A small self-supervised image encoder, trained from scratch.
Model: 4.9M parameters, 32-pixel images, arch repvgg, norm batchnorm, activation relu, depths [3, 3, 9, 3], widths [64, 96, 144, 208].
Training: soap at rate 0.0047, 12000 steps, batches of 256.
Data: trained on photos with spoken descriptions (Open Images, Localized Narratives), 203450 training examples, 15.1 epochs.
Rows from block 11 of a small self-supervised image encoder, named by matrix and row number. Rows with one number belong to one channel. Each number is 128 + 24 x the weight over its row's rms, rounded and kept within 0 to 255. All counts start at 0.
Before each channel's rows are labels from the 100 images, of 14848, where the channel reaches its highest value: "colour at peak" is the nearest of a few named colours to the mean colour under the peak. Only what is clearly more common there than usual is listed. The data: photos with spoken descriptions (Open Images, Localized Narratives). In brackets: how many of the 100, against the usual share in percent.
# c3: 3x3 conv (model.blocks.11.c3.weight, 144x144x3x3, each kernel summed), inputs 72-143
# c1: pointwise conv (model.blocks.11.c1.weight, 144x144x1x1), inputs 72-143

colour at peak: cyan (27 vs 1.1)
c3.69 [ 93 167 126  86 134 110 117 125 104  93 115 121 125 128 132 121 154  76 134 151 113 137  87 177 116 174 132 158 175 107 123 166 141  99 122 119 131 123 112 123 157 103 132  93 128 127 116 147 114  81 112 135 146 140 124 105 162 131 131  65 124 142 134 157 137 110 101 128 146 114  87 160]
c1.69 [134 141 126 106 122 153  92 129 118  99 112  92 112 132 106 139 113 114 117 157 160 108  96 173 108 155 119 170 174  97 132 171 119 103 141  85 171 124  96 127 140 121 131 118 141  98 105 120 169 118  93 124 119 166 102 130 133 125  99 103 146 179 140 120 163 162 126 139 153  95 117 120]

colour at peak: pink (26 vs 9.1)
c3.107 [139 133 155 108  94 158 118 149  88 105 112 101 118 118  91 151 165 122 116 129 126 135 153 129 111 126 135 132 107 124 125 131 110  86 128  67 154  67 157 165 146 108 117 163 158 163 100 148 160 117 149 130  94 110 138 144 126 132 135  69 142 156 149 140 101 113 121 157 123 142  89 125]
c1.107 [123 140 120 118 103 141 138 144 123 143  84 129 107 157 137 152 159 119 156 114 130 113 140 155 114 119 145 154 148 144 132  95  77 119 146  35 185 117 144 139 119 133 127 169 165 157  91 135 180 136 148 143  99 107 156 132 150 129 103  78 133 169 117 143 100 125 121 112 141 143 103 133]

colour at peak: white (71 vs 6)
c3.29 [126 125  94 135 106 140 129 120 100  99 161 133 113 117 116 117 123 125 127 108 115 177  74 116 111 127 180 134 143  85 116 102 103 109 113 132 164 118 139 114 138 119 139 132 157  90 127 145 125 159 111 124 142 170 142 134 102 113  73 103 123 142 172 130 120 112 134 128 130 122 162 117]
c1.29 [123 121  96 119  98 137 127 137 111  93 173 128 121 126 126 136 155  96 134 120 102 164  97 129 116 130 161 116 126 121 124 130 118  64 119 122 136 117 135 100 144 139 154 136 162 132 110 146 167 155  97 122 162 167 110 120 109 104 105  97 155 160 144 123 128 110 142 131 129 120 155 118]

colour at peak: pink (27 vs 9.1)
c3.19 [147 109 113 125 122  97 102 138 105  99 133 155 169 147 134 143 158 134 144 120 144 106 120 115 131 187 134 101 139 153 111 142 152  91 146 123 196 117 136 115 137  87  94 181 129  87 169 130 110 149 140 111 155 114 128 140 134 148 145  68 131 118 127 138 127 146  88 139 160 141 110 137]
c1.19 [142 113 116 146 109 138 116 118  97 104 129 101 181 141 105 128 141 136 138 100 144  95 114 182 128 161 114 145  92 131 121 133 137 123 151 181 225 134 105 117 129  85 130 129 113 114 164 134  99 121 149 125 123 109 123 118 130 135 116  50 133 108 105 132 110 132 115 141 150 165 128 127]

colour at peak: white (34 vs 6); pink (29 vs 9.1)
c3.112 [134 113 131 140 132 121 120 126 192 145 128  90 174 168 142 124 141  99 112 103 131 161 168 110 101 140 131  95 151 132 120 121 154 109 119 129 106 133 138 146  98 139 124 117  99 114 124 146 157 198 146 125 130  87 136 153 139  89 158 122 119 148 152  83 149 109 125 168 164 154 155 134]
c1.112 [136 104 161 156 151 117 122 133 155 161 139  76 100 184 120 146 129 131 143 104 146 146 169 117 119 119 120  89 173 131 111 152 147 117 141 146  95 159 151 118  95 152 113 134 135 109 103 144 146 164 119 133 135 118 132 148  96 112 130 139 130 131 140  60 167 153  85 161 138 142 174 145]

colour at peak: white (85 vs 6)
c3.127 [115 127 126  99 120 102 124 142 124 171 108 116 139 133 157 120 123 147 131 147 123  74 146 178 103 133 107 155 140 120 119 102 111 145  97 146 119 120 135 165 160 158 140 207 129 114 144 130 113 140 127 119 124 157 145  62 136 128  88  79 122 108 133 144 149 163 106  81 115 143 128 144]
c1.127 [122 138 117 113 128 100 144 150 138 199 107 103 164  99 141 122 119 145 126 146  82 100 136 153 122 160 120 129 152 114 144 122 183 100 115 145 139 122 102 149 179 165 154 171 120 105 140 142 138 146 117  98 133 144 128  59 146 125 100 145 134 122 113 142 126 139 134  92  80 116 132 156]

colour at peak: pink (35 vs 9.1); white (33 vs 6)
c3.95 [112 116 109 141 123 163  49 117  77 167 114 145  88 134 117 120 108 146 127 131 109 128 126  98 144 136 124 121 117  91 101 130  89 150 149 124 136 140 109 123  98 128 148 139 118 118  86 183 105 128 122 148 157 121 148 143  99 121  97 134 102 131 149 126 139  96 110 155 157 125 149 134]
c1.95 [ 99  98  92 136 103 136  62 107  66 145 138  99 110 113 144 147 130 144 128 158 133 130 147  99 101 154 147 133 143 116  80 142 136 157 132 130 155 134 144 153 102 160 154 191 122 151 100 138  91 119 136 172 167 127 180 131  94 162 107 121  77 123 145 146 140 120  99 152 163 123 142 146]

colour at peak: black (85 vs 13.6)
c3.11 [113 143 146  95 134 107 121  88  87 105 109 148 131 116 130 111 148 126 167 110  75 129 165 134 119 111  71 129 115  94 116 158 108 136 118 116 142 108 123 119 126  99 130 160 138 102 141 192 112  97 152 140 104 109 137 105  86 126 118  78 198 102 135 122 143 124 130 120 105 136 114 139]
c1.11 [126 149 156 125 157 129 154 117  84 136 121 136  98 115 136 145 147 127 136 140  89 156 163 143 107 124  47 150 120 110 131 164 127 127 117  94 131 113 124 139 146  96 123 127 123  79 128 144 124 125 134 119 123 107 110 129  97 116 118 114 190 108 127 123 134 154 123 112 105 125 132 129]

colour at peak: white (80 vs 6)
c3.129 [170 140 102 129  93 130 145 109 131 113 150  83 123 129 133 107 118  96 112 128 151 138 108 102 142 153 154 155 118 102 156 127 124 135 124 144 172 137 117 103 158  81 166  92 114 101 122 133 118 141  62 112 128 144 141  88 133 113 118 102 123 161 153 189 127 154 153 181 141 127 134 149]
c1.129 [134 152 101  98  92 132  93 108 142 115 150 110 110 160 114 129 128  97 128 145 140 139 110  93 137 161 146 129 121 135 152 122 118 131 111 147 172  94 138 109 148  88 150 138 143  85 114 132 107 106  70 143 146 171 164 138 123  46 110 121 145 152 155 174 109 133 139 182 100 146 124 137]

colour at peak: grey (68 vs 35.1)
c3.57 [ 97 119 151 149 143 110 132 102 115 107 111 135 119 104  68 161 139  93  80 128 135 113 151 155 173  93 141 139 114 133 103 136 130 135  96 144 156 117 149 113  78  98 139 159 100 122 130 145  96  98 147 115 114 116 151 111 134 140 120 115 103 126 135 112 128 107 132 112 147 144 156  92]
c1.57 [125 112 161 142 103 142 122 132 116  96  87 136 150 159 102 137 117  92 100 136  99 111 157 171 167 110 131 143 100 141 118 123 124 110  92 143  83 149 125 108 127 100 116 129 139 153 116 148 110 105 172 141 117 125 133 103 125 130  70 120 141 102 115  94 117  93 139 109 152 138 138  94]

colour at peak: pink (27 vs 9.1)
c3.60 [117 120 120 131 133  96 116 193 135  69 137 110 148 117 135 136 148 150 130  90 117  88 167 130 120 127  99 132 140 147 117 123 171  95 150 114 159 134 103 160 141 124 107 148 108 153 143 117 120 112 190 100 108 130 134  95 137 146 104  88 116 184 120 144  91 145 178 125 126 121 109 126]
c1.60 [111 117 157 149 132  94 133 179 123  84 161 106 185 130 148 147 163 166 119 117 131 102 161 114 117 118 100 129 143 139 110 117 165 107 140 122 161 149 101 134 132 136 122  94 127 120 151 112 121 136 151  99  96 131 142  90 113 144 115 110 103 128 113 129  94 155 127 127 123 133 115 103]

colour at peak: black (34 vs 13.6)
c3.33 [ 96 139 127 107 159 166 111 110 104 151  95 164 140  97  91 104 117 111 105 132  98 104  61 115  85 132 127 145 114 118 120 124 150 123 116 135 109 132 110 126 154  75  85  97 136 117 137 123 116  95 123 169 102 136 151 135 101  74 157 115 136 116 132 112 150 119 141 172 129 107 156 146]
c1.33 [101 150 130 108 168 182  94 105 117 123  82 179 130 122  99 127 110 103 107 120  89 120  64 113 109 127 135 127 144 133 157 122 130 135 129 123 109 163 109 159 146 114  95  93 134 113 140 130  95 130 131 162  84 134 145 142  97 123 146  99 134 131 124 131 162 135 127 172 129 113 172 114]

colour at peak: pink (27 vs 9.1)
c3.85 [115 172 118 123  93 115 104 115  96 147 116 125  97  78 109 145 137 129 134 115 120 165 148 125 142 141 141  96 141 146 106 159 133 162 108  81 166 125 134 123 148 138 126 146 160 136 120 112 110  73 132 106 115 142 149 113 126  94 112  69 120 160 129  73 132 132 127 187 144 165 137 118]
c1.85 [129 128 115 118 120 123  86 147 106 138  95  98  89  31 115 156 132 144 157 116 112 151 144 122 115 154 168 101 114 157 127 153 101 147 132 108 115 124 107 121 170 126 113 146 149 127 145  95  91  61 107 109 125 147 131 123 108  99 120 106 123 140 131  94 145 129 131 144 132 171 138  93]

colour at peak: brown (64 vs 31.8)
c3.38 [137 123 104 114 128 130 128 108 120 109  73 109 120 108 146 113 123  99  99 106  99 136 127  48 170 152 101 140  75 131 158 127 122 124 115 132 116  99 140 115 114 100 111 149  98 134 119 161 111 146 139 125 158 122 125 134 104 129  93  95 122 137 115 144 160 169 124 144 169 126 101 143]
c1.38 [143 133 115 110 160 115  86 106  97  77 105  91 112 125 137 119  86  82 112  98 107 119 155  55 152 142 111 135  90 130 124 143 139 130 112 126  94 119 113  93 103 110 102 149 102 109 120 137 109 139 138 131 137 130 132 126  90 144 100 108 122 109 115 142 162 160 126 139 153 126 133 135]

colour at peak: black (80 vs 13.6)
c3.86 [ 74 126 111 100 110 116 149 140 105 112 134  99 141 142 194 171  97 129 123 177 116 137 150 132 132 144 112 131  98  83 155 106 113 108 138 109 100 146 116 118 118 149 114  83 121 154 139 117 162 110 152 104 117  99 109 129 154 170 101  78  90 135 125 140 148 176 132 127 157 147 165 149]
c1.86 [ 77 126 109 113 151 140 127 147 106 119 126  95 142 138 136 164 111 115  99 186 147 119 140 140 136 122 108 116  89 113 136 125 140 113 166 107 131 121 113 129 111 141 126  70 120 153 121 116 155 128 124 117 102 106  81 154 150 160  85 100  93 139 152 120 166 162  97 152 162 146 176 136]

colour at peak: white (27 vs 6)
c3.6 [115 106 136 121 136 135 144 131 144 140 131 112  68 142 135 116 109 161 186 120 176 135 118 143 110 116 119 118 147 173 132 124 113 112  99 110 124 162 151 164  99 144 137 127 138 108 169 152  90 125 156 123 127 131 148 150  87 166 123 102 140 128 116 121 134 191 166 127 159 147 156 146]
c1.6 [127  84 140 115 150 142 148 148 115 139 112 132  90 102 126 127 123 154 175 106 160 126 117 172  95 140  92 129 162 176 146 114 142 127 111 117 108 171 150 148 133 126 151 116 102  89 162 128 123 135 160 143 114 162 160 139 106 141 111  88 145 137 128 115 129 151 137 148 162 122 164 132]

colour at peak: pink (28 vs 9.1)
c3.123 [129 139 129 141 128 125 115 156 141  88 165 138 138 134 138 104 120 131 124 125 157  73 138 158 161 190 123 141 137 111  79 123 128 130 113 131 103  99 138 142 133 116 126 132 138 173 123 112 133 130 105  16 121 137  95 122 113 170 156  76 184  82 111  82 115 134 125 125 166 103 172 108]
c1.123 [101 132 143 104 120 116 139 120 149  98 164 120 150 111 132 132 119 143 114 112 162  85 119 149 139 156 100 142 131  98 101 110 156 106 167 127 103 129 116 156 161 124  82 126 151 166  94 121 105 120 106  36 110 144 136 121 139 125 136 113 173  94  92  69 144 126 127 110 133 121 135 114]

colour at peak: cyan (27 vs 1.1)
c3.136 [111 175 112 153 131  98 110 115 142 104  82 112 139 140 127 111 115 145 134 131 101 138 116 166  86 153  96 121 117 132  78 154 111 150 127 168 107 118 115 130  84 141 156 135 116 120 161 171 121 148 111 128  73 124 123 120 176  84  97 132 173 137 131  92 102 104 109 114  92 164 130 119]
c1.136 [ 80 164 120 132 143 150  93 156 108  96  73 115 132 139 151 133 158 123 129 124  58 128 107 142 115 132  89 134 123 127  83 133 118 170 122 145  88 133 121 128 107 132 155 147 140 130 166 139 159 167  92 125 121 141 113 143 152 122 130 100 170 156 139 102  29  97  84 123  99 143 128 120]

colour at peak: white (33 vs 6)
c3.14 [ 91 143  96 143 136 158 151 149 160 105  92 130  94 155 161 165 154 136 133 118 143  94 142 132 140 133 143 136 168  92 146 119 111 114 137 129 118 123 123 159 148 141 116  87 167 132 135 120 118 142 137 123 113 123 112 148 160 125 115 100 114 136 139 114  80 142 152 142 105 176 145 142]
c1.14 [136 143 120 169 147 124 152 150 140 139  71 136 110 130 167 145 157 120 120 130 136  87 148 123  99 140 132 129 147 106 155 141 129 129 149 113 108 140 102 143 139 150 149 104 171 133 145 108 102 129 169 118 133 128  89 172 124 138 123 125 101 156 142  99  88 132 131 148 106 213 108 135]

colour at peak: pink (35 vs 9.1)
c3.97 [ 97 151 128  78  97 139 121 156 116 155 129 159 121 127 110 120 152 138 159 134 126 114 176 104 120  72  97 116  91 137  90 139  91 127 141 166 119 154 159 138 133 154 118 111 135 115 118 127 139 104 132 121 142 134 150 117  96  98  85  59 143 160  96  65  88 128 126 127 136 140 186 158]
c1.97 [116 127 149 144 105 126 123 148 142 115 109 127 132 148 109 127 131 118 136 163 119 114 180 113 128  47 143 111  97 138 105 146 140 120 118 182  91 118 135 124 140 124 128 108 109  94 151 128 130 110 106  95 137 114 148 166  95  99 105  59 150 111  87  81 152 161  83 137  92 133 160 159]

colour at peak: black (31 vs 13.6)
c3.58 [109 113 154 145 177 113 100 117 157 115 121 164  77 141 180 142 125 131 108  90 119 114 141 148 126 152 164 150  73 134 102 116 113  98 146 169 136  92 164 123 192 155 143 108 121 122 161 107 108 127 129 111 113 145 152 115 145  97 132 100 106 126 140  91 123 140 147 112 127 139 138 128]
c1.58 [ 99 142 148  97 176 134 108 130 123 116 120 149 103 145 147 129 110 110 101 130 123 114 132 169 136 129 164 178 142 129  94 112  92  90 130 170 114 128 149 115 166 133 131 143 127 120 131 122 125 146  83 148 125  98 147 112 161 123 152 117 131 164  96  65 124 112 175 134 124 128 140 107]

colour at peak: black (96 vs 13.6)
c3.72 [ 92 150 131 115 143 109 133 138 143 128 132 153  76 133 160 142 161 149 120 103 132 156 142 141 144 119 110 116  94 144  83 145 135 109 159 143 141 108 114 147 158 100 110 151 105 112 101 124 131 128 111 157 138 135 128 124 122 152 131 131 114 159 109  92  84 126 138 122  96 124  53 146]
c1.72 [ 27 114 101 140 150 109 123 114 162 153 131 130  95 146 160 120 178 129 120 104 125 195 134 118 130 114 140 110 107 138 120 138 151  91 162 147 108 126 109 169 143 124 132 138 143 103 106 110 121 121 137 153 124 122 129 107 146 141 170 144 121 159 145  96  84 120 117  84 119 119  89 164]

colour at peak: white (69 vs 6)
c3.59 [103 118 160 151 109 153 128 120 134 145 171 142 105 133 141 111 147 130 114 148 139 149 128 131 114 111 115 140 124 141 114 159 113 140  87 150 123 138 135 124 108 153 172  84 120 103 113 165  93 112 166 183 139 123 142 110 114 144 146 138 151 132 139 104  78 157 112  84  88 147  95 118]
c1.59 [117 122 146 169 142 157 121 112 112 140 146 149  72 104 127 125 123 163 126 137 127 109 106 158 110 131 119 144 121 111 134 153 112 156 115 160 125  98 107 125  93 130 158 121 117  93 104 156 111 101 155 122 132 141 142 109 143 161 117 168 157 128 129 108 116 138 170 101 111 149  90 111]

colour at peak: grey (66 vs 35.1)
c3.115 [107 126 160 150  92 116 123 111 134 105 175  93 151 144 128 155 111 114 117 108 154 140 150 160  99 115 138 167 106 123 139 115 157 154 159 128 141 122  86 124 129 153 137  85 144 150 122 175 106 131 105 128 175 115 149 154  96  93 109  91 185  95 161  76 132 114 178 121 192 111 158 116]
c1.115 [ 91 120 131 150  73 139 132 115 125 133 150 125 147 111 130 155 146 125  96 106 144 148 147 115 158 135 118 149 131 134 120 121 129 152 129 114 185  93 119 128 113 117 112  40 154 112 120 175 102 117 117 133 166 137 157 145 139  82 103  68 146  83 119  94 131  97 137  94 188  92 147 111]

colour at peak: grey (64 vs 35.1)
c3.7 [154 119 104 130 102 111 176 104 165 153 128 110 160 133  76 151  97 119 151 129 131 120 156 139 150 150 165 111 101 148 156  98 140 155 140 115 120 107 122 133 147 151 142 169 120 133 127 111 117 192 133 106 119 168 113 105 154 118 146 100  89 142 124 161 124 142 143 132 126 135 125 147]
c1.7 [144 118 109 133 124 123 144 115 149  81 126 109 140 114  79 115  94 124 139 107 155 120  92 122 131 159 170 128 118 155 127 134 123 173 148 133 148 140 123 122 159 152 144 156  97 143 137 136 120 133  86 132 130  95  69 114 153 123 132  72 107 165 121 118 130 132 128 136 133 111 106 126]

colour at peak: white (58 vs 6)
c3.78 [ 82 131 173 119 120 160  96 152 114 137 139  93 123 105  98 165 152 152 138 113 144 122 110 119 115 146 178 123 136 121 119  95 114 147 146 107  97 148 144 123 158 152 149 134 155 123 143 161 132 152  86 126  83 111 112 138 135 104 146  83 145  96  92 161 119 147 124 129 117 126 171 164]
c1.78 [ 91 148 164 127 106 140  58 128 102 157 177  88 107 122  98 126 141 134 109 127 143 114  82 117 138 140 187 134 137 115 138 138 139 158 141 137 120 127 122 135 148 177 143 139 158  81 145 173 144 132 104 152 103 151 135 144  88 141 134  80 161  94 124 120 123 138 135 113 119 119 168 136]

colour at peak: cyan (39 vs 1.1); white (31 vs 6)
c3.120 [146 142 107  52 154 104 123  90 151 166 100 109 135 121 112 147 129 137 141 134 144 123 120 173  91 183 113 129 150 116 167 120 107 107 144 122 174 129 131 170 104  92 153 113 106 127 108 105  66 156  94 139 131 164 110 134 174 128 142 116 115 120 112 140 122 125 148 132 141 155 132 149]
c1.120 [133 137 116 124 134 109 102  92 139 120 124 103 126 143 122 140 109 151 136 154 114 119 125 170  86 175 108 108 156 116 145 125 115 120 155 148 218 166 131 127 140 106 139 142 124 105 150  96  31 145  95 111 137 166 106 117 140 117 148  93 156 136 134 104 136 130 131 147 163 158 139 121]

colour at peak: cyan (45 vs 1.1); white (40 vs 6)
c3.47 [112 152 103  84 105 112 110 146 154 109 155 149 127 132 120 129 125 153 147 114 157 153 174 143 150  89 114 129 127 128 154 113 107 128 106  87 107 139 107 163 144 127 126 116 142 149  73 112 136 147 106  56 146 136 120 126 117 136 109 114 111 120  99 125 139  22 171 119 111 143 110 113]
c1.47 [113 155 104 106 121 128 141 131 159 128 170 168 146 144 108 119 133 127 130 111 152 139 150 115 153 106 120 137 147 119 188 122 129 140  96 100 139 128 121 173 141 118 125 134 138 161  82 103 155 133  83  86 118 159 117 123 101 118 106 124 130 116  99 128 158  90 157 113  89 133 115 121]

colour at peak: pink (56 vs 9.1)
c3.53 [140 140 118 166 125 115 136 168 127 111 113 150 120 110 164 101 109 108  89 159 141 131 157 133 156 120 127 103  86 165  89 146 124 152 140 114 148 145 119 128 109 118  98 124 123 118 133 107 113 134 126 102 157  89 172 144 135 125 126 102 142  99 118 122 142 115 109 130 158  87 117  91]
c1.53 [118 109 124 132 117 131 115 153 125 117 126 129 117 116 152 140 122 126  84 149 126 152 147 142 162 124 111 113  42 141 122 134 136 124 132 122 133 142 154 125  97 137  89 104 130 108 102  99  90 145 108 121 117 112 159 144 112 112 126 119 142 125 135 149 143 115  98 134 136  87 148 116]

colour at peak: cyan (33 vs 1.1)
c3.87 [ 89  95 101 151 133 165 114 102 122 108 117  98 146 113 143  48 128 137  95 159 109 169 144 150 125 148 153 117 136 116 110 123 125 141 177 102 101  85 106 141 104 108 137 114 176 125 112  98 141 122 146 141 133 134 129 112 149 110 114 102 135 142 124 146 124 164  99 134 155 123 106 114]
c1.87 [110  88 110 120 126 155  95  77 104 109 116 106 154 145 129  21 129 127 109 148 125 144 147 138 120 150 124 174 147 131 131 146  99 160 152 109  89 115 131 119  89 160 139 125 149 129 104 119 137 138 111 143 117 159 110 143 120 105 112 106 149 146 139 134 140 136 125 155 132 139 146  95]

colour at peak: pink (38 vs 9.1); white (29 vs 6)
c3.80 [119 178 137  93 124  92 137 109  62 118 136 157 143 138 118 112 114 156 110  84 146 120 125 123 108 136 151 137 117 135 124  84 119 138 103 146 136 152 113 142 111 119 108 140  90 139 110 151 149 124 136 117 156 162 116 160 115 123 109  88  90 140 104 129 138 136 189 100 151 114 175 129]
c1.80 [117 169 131  83 111  84 140 117  24 129 127 139 143 125 109 120 122 147 123  89 160 127 144 103 137 130 136 169 115 130  67  81 137 138 127 141 174 134 126 143 103 118 122 144 110 116 140 103 147 119 114 100 147 154 143 152 119 161 108  91 117 144 157 124 116 102 174  77 142 131 155 126]

colour at peak: brown (65 vs 31.8)
c3.103 [101 120 126 134 143 142 125 141 139 138 152 163 171  77 123 126 145 143 129 131 139 136 141  76 145 169 140 137 127 121 143 144 150  90 152 146 125 120 105 101 142  99  83  99 157 119 125 163 119 123 177  92 119 118 150  88 117 104 124 165 136 144 134 109 134 127  73 168 163 139 170 131]
c1.103 [104 113 129 141 135 143 114 162 122 162 118 129 141  81 128 127 160 140 103 130 124 132 147  94 152 157 123 146 121 135 147 134 137  69 139 138 129 100  94 162 124  96  98 101 147 127 100 170  89 138 158  87 164 101 123 108 104 120 142 132 128 142 154  71 126 110  80 132 161 121 167 124]

colour at peak: cyan (28 vs 1.1)
c3.20 [ 79 144 137  67 127 121 119 156 123 104 130 103 155 123 129 135 155 148  97 158  87 132 113 134 110 139  90 104 114 124 133 152 104 116 154 168  99 175 137 137 163 108  98  91 156 120  88 153 182 112 127 121 161 134 151 105 138 136 136 100 121 141 110 117 135 155 127 160 159 151 131 124]
c1.20 [ 66 131 149  73 133 121 102 159 122 111 134 103 127 129 138 152 151 144 143 152  92 107 119 139  82 156 141 121 149 107 120 158  98  97 125 138  92 170 148 143 147 125 101  83 144  97  82 138 172 107 151 108 174 151 134  90 137 145 128 116 149 143 113 107 166 133 145 137 160 168 148 153]

colour at peak: white (46 vs 6)
c3.28 [195 113 123  98 119 105 120  98 123  94 138 113  80 161 134 150 155 131 153 130 126 171 105 154  98 140 164 109  99 146 122 140 128  81 115 130 105 117 147  92 155 159 108 134 124 122  97 134  90  94 121 123 106 160 132  84 105 119 112 118 112 109 142 121 171  92 141 141 105 100 141 163]
c1.28 [173 123 123 130 122 108 159 104 137 105 117 120 104 142 133 140 120 115 134 135 108 173 106 126 119 156 157  78 100 164 125 113 140 114 101 130 137 125 124 145 138 158 124 136 132 151 113 121 115  85 134 113 127 157 135  81 119 110 107 114 116  93 124 143 188  77 120 155 121  82 118 169]

colour at peak: pink (25 vs 9.1)
c3.131 [136 135 133 153 120 121 107 137 135 120 106 128 129 143 130 132 114 204 145 119  98  81 117 140 139 129 122 115 110 128  98 152 131 166 103 145 116 177 123 148 106 116 119 154 124 138 130 171  69  84 137 120 114 190 135 170 142 151 116  80 125 126  96  87 140 181 107 101 122 145 144 110]
c1.131 [136 129 142 189 111 111 138 135 149 131 130 141 123 107 126 167 110 185 188 124 106 108  66 129 140 129  90 123  94 129  91 128 140 208 132 150 165 159 137 130  93 130 136 131 134 151 144 137 128 122 127 130 130 148 130 161 111 130 104  65 119  84 115  96 129 153  85 126 129 154 111  80]

colour at peak: grey (62 vs 35.1)
c3.92 [105 128 100 114 143 153 144 140 123 121 132  91 105 167  81 141 130  92 121 123  81 191 117 121 138 145 110 109 195 148 165 164 132 148 119 135 117 180 164 124 122 123 170 150 132 158 137 135 135 113 171 142 170 121 146 157 114 131  98 109  86 136 111 140 119 123 136 132 153 157 167 116]
c1.92 [129 118 143 125 147 134  90 150 108 101  81  96 159 142 113 143 141  99  92 126  59 131 128  75 115 157 111 125 113 127 103 184 111  88 122 148 116 179 110 111 144  92 154 100 147 133 136 108 134 130 148 139 134  88 170 166 120 114 116 106 136 135 122 126 162 142  81 113 150 165 148 118]

colour at peak: pink (41 vs 9.1)
c3.62 [168 152 125 124 125 133 126  99 143 105 157 109 111 106 159 113 167 130 133 118 133 129 115 130 109 134 184 173 173 127 115 115 121 130 126 110 124 109 130 114 114 156  87 162 180  86 115  94 123 139  78 160 108 157 119 131 148 107 130 133 123 116 117  89 158  99 105 157  68 109 152 130]
c1.62 [153 120 117 146 101 146 146 116 148 116 164 107 130 127 160 125 131 131 103 116 160 131 144 134  92 136 125 145 131 131 155  97 136 146 102 110 125 111  70 137 108 127 114 173 149  66 121  82 116 136 100 142 106 181 152 139 123 152 129  74 116  95  97 111 152 101 142 137  84 113 161 126]

colour at peak: grey (60 vs 35.1)
c3.96 [141 126 206 121 101 128 109 125 112 125 120 129 128 147 170 128 117 122 117 127 115 112 127 140  60 136 142 153 146 151 108  93 147 107 123 128  95  97  90 119 148 132  88 160 132 154 107 136 107 134 154 113 127 141 140  98 193 143  88 102 128 115 114  55 139 156 131 119 148 161 132 117]
c1.96 [130 131 175 136  90  84 120 113 145 126 108 163 122 140 174 130 146 112 140 150 107 105 133 106  47 136 136 149  97 135  96 124 161  96 115 148  97 120 129  78 120 128 108 174 131 138 119 116 121 130 156 109 146 150 172 111 153 170 105 115 130 147 138  38 145 148 187 129 106 190 137 117]

colour at peak: white (42 vs 6); cyan (30 vs 1.1)
c3.121 [141 112 105 124 176 102 107 155  99 143 100  85 123 108 136 108 119 106 131 135 156 123  99 142 105 134 160 127 135 122 123 105 139 110 103 163 135 155 164 128  67 132 190 137  95 112  84 131 127  83 113 170 131 154  98 190 142 140 131 119  47 120  95  95 144 149 122  97 122 138 133 146]
c1.121 [132 116 137 132 153 136 117 148 146 118  92 120 135 108 123 131 120 124 136 117 113 139 160  98 140 111 158 117 141 126 118 104 117  81 102 135 104 170  88 134  76 108 227 103 129 142 110 131 107  60  97 186 122 145  90 155 137 130 119 133  75 127 113 130  94 124 115 118 142 108 132  95]

colour at peak: grey (68 vs 35.1)
c3.143 [111 108 120 134 130 107  98 125 127 130 125 137 134 143 128 147 110 148  84 109 153  84 103 182 152 130 103 141 120  99  98 136 128  91 144 150 144 146 129 147  87 149 105 124 141 118 124 152 108 114 163 158 122 116 162 116 116 114 126 119 148  85 152  69 125 134 126 125 129 111 115  60]
c1.143 [128  87 111 126 129 118 124 157 141 109 138 129 160 136 114 111 130 128  84 119 159  92 103 171 163 132 107 133 112 103  99 129  95 115 149 137 161 144 124 151  90 142 108 113 150  95 131 143  90 125 171  83 121 121 121 139 122 112 113 123 139  90 148  83 125 145 121 117 130 140 131  16]

colour at peak: pink (34 vs 9.1); white (33 vs 6)
c3.139 [102 114 125 143 109 125  97 135 102 105 163 126 156 122 109 142 158 109 120 126 114 146 119 178 137 128 167 116 188 124 131 104 146 113 140 137 102 144 124 128 130 103 126 100 101 153 129 170 126 166 121 102 149  94 152  89 104 131 131 148  73 143 114 116 143 109 128  36 116 139 164  82]
c1.139 [108 126 138 128 140 112 115 134 124  99 148 133 150 106 109 129 144 110 111  87  96 123 132 166 139 128 195 128 184 149 105  97 115 121 122 128 112 139  81 142 125  81 145 106 110 163 125 162 136 143 138  77 140  99 166 133 117 113 109  93  93 154 116 104 104 121 143  19 136 132 142 106]