From a checkpoint of a small self-supervised image encoder.
Model: activation relu, widths [64, 96, 144, 208].
Training: soap at rate 0.0047, batches of 256.
Data: trained on photos with spoken descriptions (Open Images, Localized Narratives), 203450 training examples, 15.1 epochs.
Rows from block 10 of a small self-supervised image encoder, named by matrix and row number. Rows with one number belong to one channel. Each number is 128 + 32 x the weight over its row's rms, rounded and kept within 0 to 255. All counts start at 0. Numbers have three digits each.
After each channel's rows are labels from the 100 images, of 14848, where the channel reaches its highest value: "strongest on" is what is common among them. Only what is clearly more common there than usual is listed. The data: photos with spoken descriptions (Open Images, Localized Narratives). In brackets: how many of the 100, against the usual share in percent.
# c3: 3x3 conv (model.blocks.10.c3.weight, 144x144x3x3, each kernel summed), inputs 0-47
# c1: pointwise conv (model.blocks.10.c1.weight, 144x144x1x1), inputs 0-47

c3.112:101077103166101173143115138174111104110121205088147114182185110119132142063134147123141158141150073112125102129110097124052130173203088173155167
c1.112:103140105174151170107122127156107121153136181086133090176164107145137118052135123133134155153068071106107110138128110149089135155181101178144150
strongest on: text has "table" (30 vs 13.1)

c3.61:116180128144105110104118183094095129063153126119119166087147128134085127092180160098112106202174089083148124164177084096164103163124104094139101
c1.61:100180115087140125050141205127128113066170132107156162105143103085108154096136137163128111200162121061158123148226106143167099159114093117153108
strongest on: text has "trees" (68 vs 26.8); text has "sky" (65 vs 24.3); text has "plants" (26 vs 9.8)

c3.123:127092149141109168084103110163133100097146132074113187146122144121147153134037117094175131117108108114137127150112130144190083132176168119168153
c1.123:185096132148109167075117067135085103093154131090149129144131118112090154075096115116157138098075063158187114145120069156199124119164158118116158
strongest on: text has "wall" (43 vs 20.4); text has "sitting" (40 vs 14.8); text has "table" (39 vs 13.1)

c3.31:087137088144176145169156106127157182232155170147170087112101056147128047140161159116160133120033141090171103119144178142118135126138162142103157
c1.31:094124136127194124168118105113144179183140131146167114119114075179157059131101179117160129145036147111188125112124115145150116139148146110117112
strongest on: text has "sky" (50 vs 24.3)

c3.43:152119126158116143141199088161152109173138171122103158117107106148131128156174069147150178098156094103156133124152073129171124153015123141072154
c1.43:113102172228091085113168151142181136145157131174145168119094106112163109149193105168124166133241098117142137146106125142143103110019126116097128
strongest on: text has "table" (30 vs 13.1)

c3.77:129133116139144145102173179112091154184129109159156141048148162156090095124097169067118141156117117098104111082098116114160105108097134167108160
c1.77:137130129120181133129125145137093136152147130133197117082119098163074115117065164113117137130166083112146141097102147121173111134115175129124166
strongest on: text has "sky" (54 vs 24.3)

c3.96:153115098099068141145083122136125032131132175121144114157072132181126112131111097126164145135128132116178124141142134119145137097162130138159149
c1.96:118116104094104158113127110138160108121145156112132079146086120214112163132118126105125152125116134102160126135130103129183148076114121160143129
strongest on: text has "white" (29 vs 11.7)

c3.103:193113127073073122102110132170151133100113180162145202130093129101095121123194140137125152151086098212092088142107103032077161160104105137166165
c1.103:143095105089055138126134139146143124053095162162152194147093100090104145095131138112114125117075096202106135056112077081070155166100102141161147
strongest on: text has "plants" (25 vs 9.8)